{"dataset": "telescope images of galaxies (Galaxy Zoo DECaLS)", "train_examples": 22083, "method": "simmim", "loss": "l1", "norm_position": "pre", "drop_path": 0.1, "depths": [2, 5, 5], "optimizer": "cautious_adamw", "eps": 1e-08, "max_steps": 10100, "epochs": 117.1}
Rows from block 5 of a small masked image model, named by matrix and row number. Rows with one number within an expert belong to one neuron, the router's apart. Each number is 128 + 24 x the weight over its row's rms, rounded and kept within 0 to 255. All counts start at 0. Numbers have three digits each. After the name is the row's rms in percent of the matrix's.
After each expert's rows are labels from the 100 images, of 14848, where the router gives the expert most weight on average: "responds to" is what is common among them. Only what is clearly more common there than usual is listed. The data: telescope images of galaxies (Galaxy Zoo DECaLS).
# router: slot weights (model.blocks.5.mlp.router.weight, 64x128), inputs 0-63
# up: expert up (model.blocks.5.mlp.up, 32x64x128), inputs 0-63
# down: expert down (model.blocks.5.mlp.down, 32x128x64, transposed), outputs 0-63

# expert 31
router.62 091:164118126119133122141104118151153117159107115168164155138139110112123096091156088133128146089171131143102154120114114144089157081184160091128137120162083170106145139097126112154118137122110140
router.63 104:119113151152137099144118140161168138145132151173151130168107083126098112127130086100164157105169160121154139128105144162114157148137155123090124070149132124123145127141145146122096172129118128
up.1 100:096134115153101135166153124147131108094185140114099117110091135152102151079114166129172127140110099106139107176114144126198120130162156111093083141131119108164178098119100164131104125104146119
down.1 089:116105121097133116109111149095122145129077118118103102115191128094119130154177085128107120126101124121132142097089128078105124158132151128150138056120120127132132116160120137108162131140129123
up.2 088:085145070138066111160125113090126135146113096139144102083194132123133156145132131118157132125110150113128162128122139123147107121105128141147127108158116117144110100135127134134093138141119149
down.2 098:123148140151145149139123155177148150094117114112121141164087107101109122090162119148116129128118155146109124106119106112128117093105138145094120104124155164166153137152140137119143146112135170
up.3 092:127106196115159125118149148139131080160093146134130184154156132110094148151130117097161143132118126086153130085151145142088121138145137155121128129082137122170132144110145101149148125149107169
down.3 088:112147062144093139122136107118096130109142130117145091088085122146124135121130146133102092141111091116131134160172162093159124107106110131165130160100133121110094104127111144140114099157147079
up.4 094:132106161132146112158124141157124091148104128103116117121131122100136147153179123140102119137109197182110133043128139141128135147097109127137169127088128132104121162131133091075120148165143100
down.4 091:137128091111106129092149092156132149134158132164115115109109129121139092107087152119159137135141078070113128182126116150127131098136139114157077155119137148177117115116123154157119111127094150
up.5 087:152120124176121129151112149155145120096160116150132111111138122117116094094150129169111135111123165153134099140126147144157152115093102105111113107141117103105145141144156096117040141111144119
down.5 095:152142140151151147135147122118082108188114137089104095122139143141114139186091142125104125148105121082117159131148084123089138123139155136161121130120115149129116123122140123178151139141148133
up.6 108:135159073129121099156120157076071101115126080114141104108175142107169119144132165094110095093108122112102147104122135137135089115107129153118170113153131140075101110132110137161120108137121159
down.6 104:104148166111144165102133128158162138131097124174112155134116100108102120134164132178129140091117138142145120100091102112131142118103148145103126139141129150140148181121150171124121123100116174
up.7 094:099118085155079115127131095105166144150127133147121143100200111123139135127099083125135127110138152121124155127120163116162103126119135107132125123158123106156152105137158164132046132106118135
down.7 097:115172146151141152155143148153132145099112141104106104123110113117124122092160133100121102128111120133080122123101074123088122127127145135123117133114142138138088154125130108108153135135159140
up.8 086:141088182087157119134122145105121099136079124119112179152118146113101137147180081086151125132125136095166147099176131121092156153089099148126145139106124158176154153104140118119162125136109139
down.8 091:105156061140087123132135089164110117119154103118113101054104129140144139126095176135151097142107132118124136138170141138172104105124104147102097167138122094117097102125093124108092117140133095
up.9 096:130094144139145133114134135095133148110118135129134133154181116073135138129136066134086133129120161142126136076095125110118132167143096138164186097129120139125135141131149153088146126084108124
down.9 091:111145079131114132153142122153149101113132143135115102089094096185127126122124183096126130112120147121135097184164121143153137120127158108133091146139143128113137142110129073129090120134116084
up.10 096:127105102098126124129129098132081087126113118087153107149105110135148136165154110075136076151114118141113143113117126088130117148175129176170149104079133112126112082154119127090162139144140127
down.10 102:147150144130127108110131149128162147106151129191142146127127123126139102085124161180127138124144076133141140123117137159153142091081147155079110127145141164127153154108130150185075128118106144
responds to: shape: star or artifact; edge-on disk: yes

# expert 7
router.14 103:144150113126166097110110161161149132117143102138155142175125116136111125166087078129105154096128116112125094152099152140106141101175120149157112091144106106112126133115164122163131128080143123
router.15 101:157144106101166100117134171158164138117131120144135146174111115128113126143127100135111156105128103105131075139102136138080131111186115168170116115153117142110133144097164136147123134092148130
up.1 097:133105116133096128159121081139129097085173116092124094064125122137127136104090162115130099177110150162095137150154134110156094144167128132136138175127107125129141105145113110148151124171114113
down.1 096:134168105093147140144131174104163133146131118160125132208170121094118142131190085146152137086084108106150099125135128147130126107101130140135111133143143152094154112142155144122108141088145133
up.2 089:112121107113112147156152117170158124186095185147136134157112129092090133139159116149079162152149129147138117129158102136157169149122110113108143123150106165111134115086136125113097143128164091
down.2 081:158181086130129142163112122117137155145114089147124109138189132116173129124118090116155125108126157170141132112133154166145105130142132077086130133128134138123147149128090132090117137105124110
up.3 105:129160105097139122157123109119118169102110126138141150114127103112127107161104138124075122125156098091161156142108095118149144076113093069093114075156138124117137148137151133095092142083139134
down.3 103:121089118140094163132126133111132132159120144184147136124110153100121124119145115087109123150154103136093094145152123139134132186152145160124140097111125118138088121111097150144099127161152102
up.4 102:113168117121120119118141135149134134120100138145136155132150133095123128168108067146076149121176093082162165186116126162112139125110070116110117124138126115131091150136130076127103132065138137
down.4 102:117113109128130137149138131112129139148140122157118142110038147136119118108119147080091128147121135129097117140134108131129108146132137137188160119098118120163131127120085165124125168145117108
up.5 105:145168101094150129124155123141135120112103146139137161153128125115130124212121116120098135131162101060108121137089105120118151090106078123152140108165132114118113145119161117117118122096116160
down.5 097:127085138185109119141109105087100117129146142142099135094086142122170111092128129107106128140152121089150119161154110118153096158122117141100145154082144153108142105120127128158113107154146124
up.6 082:107113119173117128169126128109129168119176106136147103066119139110148138082100159158139097150103171165117173104145162152131110150134173111094126208095145130154130136134084112110142121162100136
down.6 089:141146113064175146090110154134170132138085151141106143175161115166133125162160117140161151122082111109132098091084118150132132108133130128174134125152136137094153123137122147127160135090147167
up.7 111:140155095093139153115155119120136101134109143136128159164157106136104109198106122107085147117135110079129102141086119092118125097124088143147118095134111090119154127133140115125116128070134154
down.7 113:128109094148097129151105108115071153162125109161104115117100156127153142101125101110113118149167121133139165189154104149138135188133128114095138148092132157120111137136110119121134115153160073
up.8 096:105096169172171119099098147120127134137133101143136118175124126129154158070158080145134134120123129095099158106152092138139143170154126134090126135076126153131124136144116100102141110132142125
down.8 093:123119104099061125117152106117148147133121140096129137053089126131126152198123139137108136150128146148116108122116133112153150110117117102150182133161113093128163114129179144141103146110119112
up.9 082:146085135144141133144139126091100131114155083098123115104136141131138177065144151119133115141061151130111113097131127127144110175166137138084112167098106124128157144139115119135124114126135156
down.9 080:112154109109120139123111143104135147154089100151140079131136097105114129158164101138137134106124146128169110067126117192140138112136148110135125085135141142089183100127177146121144098109148098
up.10 098:199158089124161145101126154120165119114146132132115133148117128110121103156129106133120136114142126092153080178099147127112106105155164136105128102122132113112126124132152141186118163120129098
down.10 111:085132136143124133126158080123089109154126124103137111100152140160159166174125127058110124118155099095123167152169117122082128146146102116135118151113113178156130118136090089139146118130131127
responds to: edge-on disk: no; spiral arms: yes

# expert 28
router.56 103:162104184131161106110128120148136119114112128106154136117098134146115136098109097122113159108120147117122131107132118101101139105131084109149103173126134118154113152127130086123141150136114132
router.57 105:141100189134152098117137116153134117108118119104158146117099120159123145095108108115122146115128147111115151113132099102104145092142072091150096174122134116159122152126124090123145149136131135
up.1 085:146113144105146096117152137053109100159199154132125119147180109133151108138098210124122146114085099135152105137092144145103117106101139159109138099111130124087144128125147138176139133139093121
down.1 087:125122134139115148133091109162127089110137088064170135099129092121116127148089073171132094123142114122139117112132105129159111140139077092138114152161129098168114120119144080109107104126166111
up.2 084:140126077147135138135123080140118132095169119120094066118132117139141121110130135109178082151152131135120107171140139092161092154177136124111121172132133134115153099143101141091127124132213111
down.2 082:154106128107133103126098161106165133141119117197111086114140111118093115132103144126176157069117149135126109104099137109082155127111137120155119104134107136125145143129175134140132115090104120
up.3 091:136160081152126159113115152126140147113148129172135153152126097129130129155130122128122113114115116136124101165076107169130135139177172130079120085124137129121155119151114152143129148088123114
down.3 102:087125149157111120130107107133121130092092112141145124111178114103144143166153129145117131118174121163186154093076133110126128124101116105129096101163118161168109113116118132080106117158131130
up.4 093:125118082141101131156120126121102128102156100082127098102162140141138111082164182112140083153090148165122082130111126140148079170155150141125128129118116127132128106139117151125130103123150114
down.4 091:157110145154168163144142114118139117140128125155139100128116107159135132140121095079149178080155124150177114119127123112098165115128129113133103129124105106121122141118102083135117109105177108
up.5 086:132163151130169130102109119204124143130130107091150125165105124147139166141122047160144075162148100082137131151145123096118111171150136120114084140095140115150111125130140136109137119120184146
down.5 095:114102102101101139137143119096153113137190123179141103128177088101124146188153158095109142113137161143181110097112147140145130135099123123140156090102093147099142149153156149085065127136117103
up.6 094:145117175127133122126135105187109100132099109087148107113095126164135125102156142146162114136148130129139168122154107123091116115102103089147144176124138135150094143117117100118141111170143161
down.6 096:153145080109147125144161139079107093157141119160137141176104146139139146113118148082109149125102110130142116146180122139140124130135129190123157104098116127081132107133150149142126119115135113
up.7 087:150158122090121118121119119126121122116119147117125149156105117140130098158131168123128113133149106085167094118056123132092110051124117125141151088164138135149126116132153164163115125113094148
down.7 090:131114107132159125118145115105093123104097112126111156109115169165146174136150105092123080158177075138145146143171114120133116125115101119128155178119128148160086084110117092082141128147141137
up.8 085:140095112141091148129130147085156110161158122127113158121138143121113113121131157129130164125108143171158097118153135163135122144132149152120146115117086095117178157119155120179100089140122094
down.8 069:141115095161099117128114140110145131139141127151096116136118134136123118119094112123121127137149150177128127089160165133154118125122154139192135130121107098159153147102141138124098099144120137
up.9 091:144078143107109103097126129051111124121168105137115134123154133125145098105189162092143116144128141195160110095144134164132123138105149186148159106098149141144126121151115138166125125155089157
down.9 101:144135158146111148105146124146064089143113106081154125151114098169140133170102124134137115140101139106153142137152118126168130132149109123104125165110142152126147118168100045113147089108148131
up.10 087:168113163153129139131140153166160097137127140143153140145106130112075091105136117135165186118125185156116115088141142120114143083095143103156154134139115147145138134112112128137112141144093128
down.10 090:114155115120116139139130104081153134117106123115135137112106136165127123119112145099134102152102064135091168164119155119092122084160140149119168196126129127128134141137144153175147139123110133
responds to: shape: featured or disk; edge-on disk: no; bulge size: moderate

# expert 9
router.18 109:122100179136140118131114156148185121114115129151150186162097107118061134111108093123134174107162153127155133118133130134130179113117113114100118110144106140170119148104138119143119147128095139
router.19 118:121118167139157121155096157157189119119142120158156169137131107106089116102133101128129160104169162137180105140121146175100176133142131149110134121133105098154132145120146106159120138108090147
up.1 108:150148132135142107123132109087068100162166093049157105146136127140131081123064157101135135144095091095113131163127129073116118090134109129157159161121135132108124110136142114132168120161125106
down.1 125:139118148098111156126136136097176118112109145168120180109126100069093142119135110152133145118104123090143096143111125156114176139174137137101134119149151110123152124125155171174137129112128133
up.2 095:076093135124102127159121103136139127126149111109143148104118162125092124118109183127141147126132111142135165152168157108088143078166126081128164140129110128143098128124143166129142146149106076
down.2 093:182167122104129139113115153118105110089131127102125090154079141110144125114122129158119133109081103084106085128125112144092117146138135146119130129120127153101133108117122132186171141143097127
up.3 093:148160155081147155148092136105123129088157142117113123133134121137129086113134115121117113163153136126144106103100095130132098112132102205130110140106119160135163164122113101135140130144099153
down.3 089:109100129105093117150150137111124187117099134128135158102109139192164164138118117130126127136108160131123155103155135138165104093092093073144140105118122103114123107115095144100127133136172107
up.4 116:094104156175127159099095089178145109157128125135130121133113136131109163125150114148147133122159131115133106135181174147145144137149129087132125116126096085154092125101114104115116122128122143
down.4 111:168118103113113135125154151121071113123115111151143129157066135120182143108130129157121127117112082075107096153146113107130097131116113130110124120069119123085111101130104134138186113114133130
up.5 091:186128126101143125047108161104151156085126112167139138143150103117168145155113117143112117095133136120134108118088157157114160102127148110153121084146149111090160121143169142135120140106127122
down.5 083:077146118174149149145142088137102138143127139101140138084122125170154133138140117084134090157145115143101155127146129078115089130129115139152141178115124108149089181140111089122135115116120107
up.6 143:104159101151154169192124114151127164092136119121130123130106115126127089149093087129125126160152173108145166147109112132154132148087131166107137155116099115145062118124116184124139116125109133
down.6 133:140119160121141068136121146114099134145110124122158142145116117140134147121102090135133147106127140089144156122149134110140148109105079111087086156117170127116124140184106106114168166169111097
up.7 091:140162137136136125177120104168125125144133149096126113118145114143108123108083125124147118109112145144113143129158156150099127102173151122125070186128120112165146125136103087144135145124121137
down.7 092:099151124126137133123113159096126143109154112141097133115182129133146103123183172121119108131116109166107113110100129125141132125119135156122116109154132163107092093134145171132117138149100140
up.8 092:116132161099136132176086105101127074096124119111142146087115150132123139094135192118133140130144090118156128084142115119074139094124100126126150170111117177180159140107109108143137134112110129
down.8 110:172116100117105117118130163125084130115129109129130132138095146095162119146108077164119111158109088095148124168140141109142121136157145143111109097134124087101072046130153140149157121101163114
up.9 085:099147106148103112152118104137110153161111124081133124099128109111147109155155162142084134132123138152132121169113135116127121133135142062120189117160144117143095108148161160090102134172143081
down.9 096:183144155126178137095125156132162115106137158154127111130108089157122116081122109113165136108126110064103120140108100140089148109108150161156115138134138144140127148131116119177164132149111127
up.10 084:155163104137122112137157110172103074179108131112133106117125133125118084099132112166143130115136146134116095191125147141156146160113097116135089169122159114102113112153107139117103116173143113
down.10 087:119098152108130151161103161114172144105130173123108131141150090084096125150121157096126156114135121154127129117136088107109161146142192123127175113122127152140161135135161154106139146122112149
responds to: shape: featured or disk; edge-on disk: no; spiral arms: yes

# expert 23
router.46 115:147123158114180098126110157132178169148121149166122184169101117130106143081136095108135151105166135135164117112140146157108170135135131129126102100114143082145134185129138110097109161126114137
router.47 103:146117165125174102149120188153171153112151143157131159182077097112113142073115098111142149115161142138152100132124117112085163149166118125140113109131121109125138164115129130115128157116154123
up.1 089:117104133154137104108131127133128083133128100105150127097158127082137086128195141121076123101141162167113147097101138121114135098115061102162161155114129125099109141141113105092100138167131102
down.1 098:140136121125137150093125135100145148138127130159129163160075118127117134117121135127176142131105135099136144146173126171137146127151169130148089110103113113129145108153110169173150120084141187
up.2 096:113148148116134123150143117159120140135080122113144117116156125107113123122143115143092133126151173115089171099121112058159147096109088063125187113134119129143095168134148113083114138173131110
down.2 089:170106110163129148111136185124161164139140130143083162136103139152143152138118087121145107142134114133133088188126122176156108140133148188142086127131127104110117094119128143172122131092091139
up.3 089:125109140109119125140133118111144075120105115138144168103163117125118191141149106130114147107149147137161083121141136114137148117130110121164168088147147101111140139137168139127104164097144080
down.3 092:160132133192100154121134152115100139104146113108116093113071155167136136091107155124153136148109105146085133153139096142136094126116141124083092160105128171137122093123091154149146119121129143
up.4 101:181107126144133116160116127132124083137199115135130132127136128088126105080139130133129133122155148165145131157110142104109133153163074126134099152141139110112093096141120130150121138166147098
down.4 105:127116162153136150124139131134153137102141131133136121109123117161113136174141141123168124135090111137121141121140119144131103132109133115131161131120115112161209139116121119109132180081119129
up.5 098:118147087121135108111137119096165116102115124149107105138138106162123108165086106133118137132138204104131151126072127085140141097153117090146142108111105122130165141133141172113102135143133097
down.5 089:111121112113103156121131131130117164154133106130102181104090138134163140119136145109125130137110068146124145154136116143135076156118121174153138115125144141092123129122125096086136111138103155
up.6 092:164103141073144123118105131091146178150148139148127124115076132129105126136138147103132135111137114148182089144182150134124148094160136172179165123126107114140140158118147105149108113105106107
down.6 101:158139135169122133131154106131075092128132125050153133102129157129125155139107124162110108132093169119097150129116157110116094115094085095098110204108111099142146118144086113172201110137135156
up.7 080:111159136127150134138149137126160129104113174162095155138094103130112126085151108121132129075155149088136096125147092156124147137122153154068115116138137132094163181091143188147110149119120135
down.7 095:141116113137114125119137101148064115140107121088127141100152156152153147137139116074150086129143136132096156146146148112121105140098119085140110170117121115136084074109124115102129145146133121
up.8 093:164130148097118139070106129134156145158107162156121154175076144141111099147077134138137163123116139069110123137133118156142156078137170163137127108121116125114175174105128139162150142112097145
down.8 096:131118118119120129123163108124056115117067106060153133093144140131166126139153097137078121152131165161104149123150154114133109140121117091133133114096142122123099086135124120130117096146151104
up.9 114:127104129125101130110131133130139142140132132151110081168129123125141121126109127130125128146136151157126117082130140112173122138110112105138135079156119156129145111138131178089095132171139099
down.9 104:096182118120179183111157141125127170117157125130109112135116124162161122143101154088161068145138137139119104130113087123099100130134129107145113163105102113148148142133130137117126107115140188
up.10 107:150121119099143113158099119118117106175203122106140145123140126127140131091164145107161120125139109161158108163144160123105120180144127176157106095138131101122109102149150126168137128166114101
down.10 104:149168173172138132126125144155152122098119151088153108126103134156113119157149145130088142114111114177136099097113140115122160091080108103105159160093117141163114132145119131138131129124124111
responds to: shape: featured or disk; edge-on disk: yes

# expert 30
router.60 090:171101148148174100094105153131141139130144117129141106126120160134120103087080113124112150112142158138164130135131148143110132108150123117122095125119114149135129157089126115173095129147120118
router.61 100:150158158149175105095112124129088150126117113124138106197101142147169139136076094142123137126135106087136114143131114099117117143176104087125113142114153132139101131145122114109161114118170126
up.1 096:135139122132135093104114098107128090158153142122117110108139087163112118152100110105118138128154113144188132174083138152092126120151142124128120131145153051140128118127140110136120174117095124
down.1 099:139148124089168163133159118165057132129123119091157135156118130123147124129080089107111117095161141081106134119157120096103142135136119101143119150127122124111119130138154075131144101116142137
up.2 107:129143138084122158125136087174108131158095111096121086167133160147140133144089127136117112143128133115104157103169115110156119106119096093102132167122129159112134129137128140084139117146169070
down.2 105:132087107135103148133125167113124156145143131187094158138100127122134144110189120160131130117122137167153134105135136148134148170117151140119135096108119110100125144134125131147121147107106151
up.3 096:124122167136135131130127122162124120106090103121132162141106140113139157102175059140174132134152140117123150108095121109106116132130104099139132171105129139146094137131132095112119115140178172
down.3 104:155113083133141140108142145113108109154143126153108117143137108146122131170097164095127125128099101111102103179123107167141136114151158180122083138163154147087163130142166147147134124117108122
up.4 088:098096123174143109122121164119134135101105131172125123104104112096140176100180119142151136108121120123095127119107095128146134167156123138134120142133141164144132152129121163107120145139128143
down.4 091:118105092130076116151151116105084138090096131064125098120172143129151099138076134116131110150172124098131123162117150087116125143108131148109146121145120144110100088122093102141126108117124103
up.5 087:122091122146107137150136095131104111092078114122135106095159156112126165099179114132116095159097117170101109127132130076161122152130122149166160132162121172115124131124131131054135099134162123
down.5 093:137163111131134142132118144114190117123161130182117094159152098135125136131110115127141146104118107091118132139106123174081152108156161102135117100136131109103123094083092183188143119116125140
up.6 092:123147125093139142133145086123134140102092105124147094138146128165147141167103157101132121140163127111131141096117092110133147096119088048092132141117135138117135140148114130080123139110147103
down.6 092:152091116142126123115115141090107129139144108114124153111100150112136135086170118159132130137090115142104126138145108132157159178122168187124114105107130158123090139148120150116142083117127160
up.7 088:101106107120117141109130180159129116165105135123113148177146164095123093111140139165099140148107139116123142121157118149159147118098108162102157148181133125102129128135114127168130133129133117
down.7 088:081128064162112115171132109132182153135103157176105117128103093146133123128143148093089146152119125176141149130097144083119128129125134109130136136128132153154128115123079159100116142152107104
up.8 103:113136111160115141162107153123134135124161103130121131117132120105128121102164144124132093156116121154086078151117139151132107186179159219158108122122127147158119118131116157156134130124125162
down.8 106:165096144137121115121141108126141103131133112140145141156182130121117144167091075115138155104161138116179115126115151117113142108100093096082143141118114126126160138135138119162106126144093082
up.9 093:126153143119139113093130126128126143104119111117117112142125106158143171126128129130135132142164090097142165118116089097121123114109109050082120140075153161114115120140108153073126126128158138
down.9 090:146090090142129115149118123104090138098160124127155125125119150120135132107159146122131099137095155193128119126185115100161134149109140182145117114118117113113125110153120123125130113147112141
up.10 134:108089094143109128115107126102133126137155110164122126113141131093139121144181147098131110129131144177107096145124182138145114137116157188156133107127131150132124118136111164122115114145132139
down.10 119:141114188171113161126119105115136067096173153108101151120180114125083140139126123125149131114122154121151112134101140155123121127146132110093157135143106110146151112116110099179124126097116133
responds to: roundness: round

# expert 13
router.26 117:090152149091135144136153101139130141111118112098142141101113121159136138144150137139099116137159119142172155114137107098139123121079069088170132128156113072158113145117201113086121108127140108
router.27 109:093121142080140149117146119107123148113130124100134108121130124138115113156148112131101123139146142129176146119133102114148129122102071111184142113156106075144124153096202094086120102109134122
up.1 092:124097103121102069096083114139151142128151136139116118130091122149128148113159121126157114151156143143146114120103170131152090137157116110179146128141125133189119137125137164129115160139170138
down.1 091:123105079127140157110121144116092105107079165106118173118163107139125115157128138148130114140067125119135126147142121142143130118153128137094091139146147157092174105156079144121175096122120142
up.2 077:117133123144128137089171136105125132147093179104113131140101150129122109170164113134112114147140136094081071136124127104160117174134124111137124105117110104106123131135156135155116141135163107
down.2 086:171164146140137105138095131135148116143131149187122114105149128118100111097127128128151143097129107134113146119136087150070142095119161159154109137143130124123171144162109074160124127125085138
up.3 078:127146133103106119150164128102136077101081178140114143122157140094114167138106149102104163133103148133103099107112150161155108114105109145099153151129138147125146109135129163123151168122094104
down.3 086:172148139131180125088108094118138151109175149125111114119132114171118078112128111136112098120176161131148147120107112148095166099148113115137151143126139143140094165142151065140119138115142140
up.4 078:153135131120128138126153132112178122112167110136122168105137120176095126171106120103122086109118140127182110134114133139095116100122119132138160070111133063109138153128183099150115122111119093
down.4 092:165141140130138111174124137120149142119119150150085175115142128111086090137110128141088162140131143170181130116097105160082140121125120140147126128153118095116107151133180098175127164108071123
up.5 064:168137134152125154115123145133151118104186090139109167117125130123101130123120097147133140086096159155141157122112103156088133073112148174138112126077105128095100150118107128164095078088079147
down.5 087:172157141109138156121106143110149128114130149172108146103156112074106129136133101173137141149147156173129135144135116127091141093112155131135110102141160106115127124110165055180099156090081143
up.6 104:127112108098125051145113123141125123155092114171104117116090135096130135094150143123172123114163110136103116093155156121084113167127154123139168119118147148151119128149121177112140120186126118
down.6 097:124117120105125130136151176095126117079142137101085180128186070118140147178105110134118101152076160111117132146094100155136087142114126144106120147168136139104132108146096096136144133113108139
up.7 083:110091101130100096164128127122136148151126131163122137100091126141135117121164129130115135145193092161141149150143118131161114127145110156170129096148141129158115124116130117130094148142163133
down.7 088:145131071103161125092118119134137146122075149118094166138132168143139146122122143153109125139095127091095117116124141157160113153161174144101116165129128134101160141150101128129172114140093145
up.8 090:118152139105112179161148114121159084073133140111144139105176089128083121159132126140116119139162165124175127115096120131151110086096138143134113128128108105122134126122123147133116133147093115
down.8 101:117126117140128118112079078131074157163130108106162092116094193149159107089117119107153117111119095143142141160146152123134163159154117128146110123113127169128141135140115102125137105096133146
up.9 119:108092131101119116110104114164128158153127130127127110110090132120149108122162155106155119130177130158169111135133167088105110156142113124172132104144138078176113112133146117090116128157161133
down.9 112:095107108115132155127138159100111100127107137142127162172133105125112161121130140125101108144094128093096158116119095132184108173146143125108124140125141155101152109126087171127144154139159117
up.10 112:101107107159100087138132083134114173118111110121129087105103149161137178113140144153129130150118121121100167118169131106150130181143120090130141156140151136139137122135111144051143142161185077
down.10 116:136087148097174143124133153126145140159169152149101161158099105082132099105146139152102133147115165082132118147100107163130146109148135217119105112136161144116134123131111115145150125105108139
responds to: shape: featured or disk

# expert 3
router.6 099:113121148110140106124114170092158176134141163158090178168111112139119139119141116107170141136124155116162114096144134172124139125106148118084088136108160124152149146147085125141125142137089107
router.7 079:115118161119146126129127169128159165132147172153086162152107116137090138106151118110169139125090150128137112102139125159107150144133172142071096151112150118145144186118116142129133154120096115
up.1 102:135127152068109129149158125130171125140099175124134151144038099090061162109132130183136170132091127068126132134139105122123156129124127120101137131102125142142118162116141151117143135116122089
down.1 098:119121098148120144134160101118104105144117152151098107138169115132176098163121096117103107156154148134122108091077106122139114133096123086124156090134126128067117104137106131109084120122143137
up.2 102:114160122102148117128128108160093168148073120107151107144130117138164088130158102086145113159159150091086149103139114093137131132101112065134135100117130149117130135130151149038133108161125113
down.2 107:126142118138129126127156157080151098111115133142121139158095127126142129106114117158139167131121100096158117179152111145120134110135130159140117134164128109113102109111109140175130155078119132
up.3 116:124078151158133090155123105130102125162104123120163116131160113120142163129165104109133144141167131156172147079124141105144160130137103084154152087121147112136119142137140078048142125138157118
down.3 112:144191104086140130108162157095128126126166113137118125154072132143115124125092142153126128135087100059104141160147109130130121124131138168141137117111121129108134088143119132158145100138139161
up.4 089:125170077125144117151158121127134137096071141122149134131122123105132149164123113123094143150134145111090112129122111081120135100145106058127145117129146153112126121147134103088130132134128077
down.4 090:153137114119100119104141137125128144091114170153103113137113106095135104101109100105140124152114131092136152151118111142117143103137105146145109137157120108076128114146131147145135157121123151
up.5 105:124164106078139119194132103120094147104073137107152094098099112134139113100166120114103149137142122108124152141116082091123144131124088112113151149126120151134130155131124102068127135142139136
down.5 110:147124105154108132093143160125155088113118154146131132147139112112108111151099100169136158112093114092131108112114129142149152087133130133134125095139152110069138107140131145161121150089102147
up.6 098:149071162140119094103116136107148095152152131179112132112124125088124153135120101133117136107159137173165118083129142146124143146134102149147137117131149117135158136130101117116107154131113148
down.6 098:114140110098148148144115134121092143140126118090134112108114169153172134137146180125114093140123117083093150154123121133149085146118110124148113134122102155126109144133119122100145114156122142
up.7 087:109179089145130118130117121140127092143162109084155091105147130146138111133164127121110089120114125167098132170103159092129092137164132142150136150122127099098088125122116158123145127160132111
down.7 093:116137164111145132107120141140178150108137139151175139123152101088125120162075175168126154084140155106138114073101151115120116139081144097107108110149121133130178161133143135144111130135143117
up.8 088:168114157106139110101094153105114095147161144157111135161144123095120119123114102154124107118146116160174123140139168155103122129161149166181131052080136102107118117139122098144128130110115157
down.8 093:093148141122116113175160109141103153137128111107148128084130145157140170124143158114123110113152126113128166153147122136149144158132126147106131167132100148183097149079126109132129101171104128
up.9 116:121057142173125104106107130109117139171111110134137090130158138118140096135176119133134133160155149172141154079120159109134127139090126132182158095148142168129132134135133141065106139183127116
down.9 121:115186099107139166099139120123165123147150106154120107133111110120152117130121136141147097109061107098102109166113122136127126121210132137136122135151123108110178111092141165119156111109108163
up.10 109:165131134102146109102182108131107083139128126079132139143078137108108123118117141133098164167142116118118139119146123070124132109123078072159179142129128097120085156137144143073128133144144117
down.10 099:154123129087118118104126102133125128135141114161127141162174120146178095145094114112114088122176141107165128094088142135142126089090145096086132082164108125080114120108133124148094078096130140
responds to: shape: star or artifact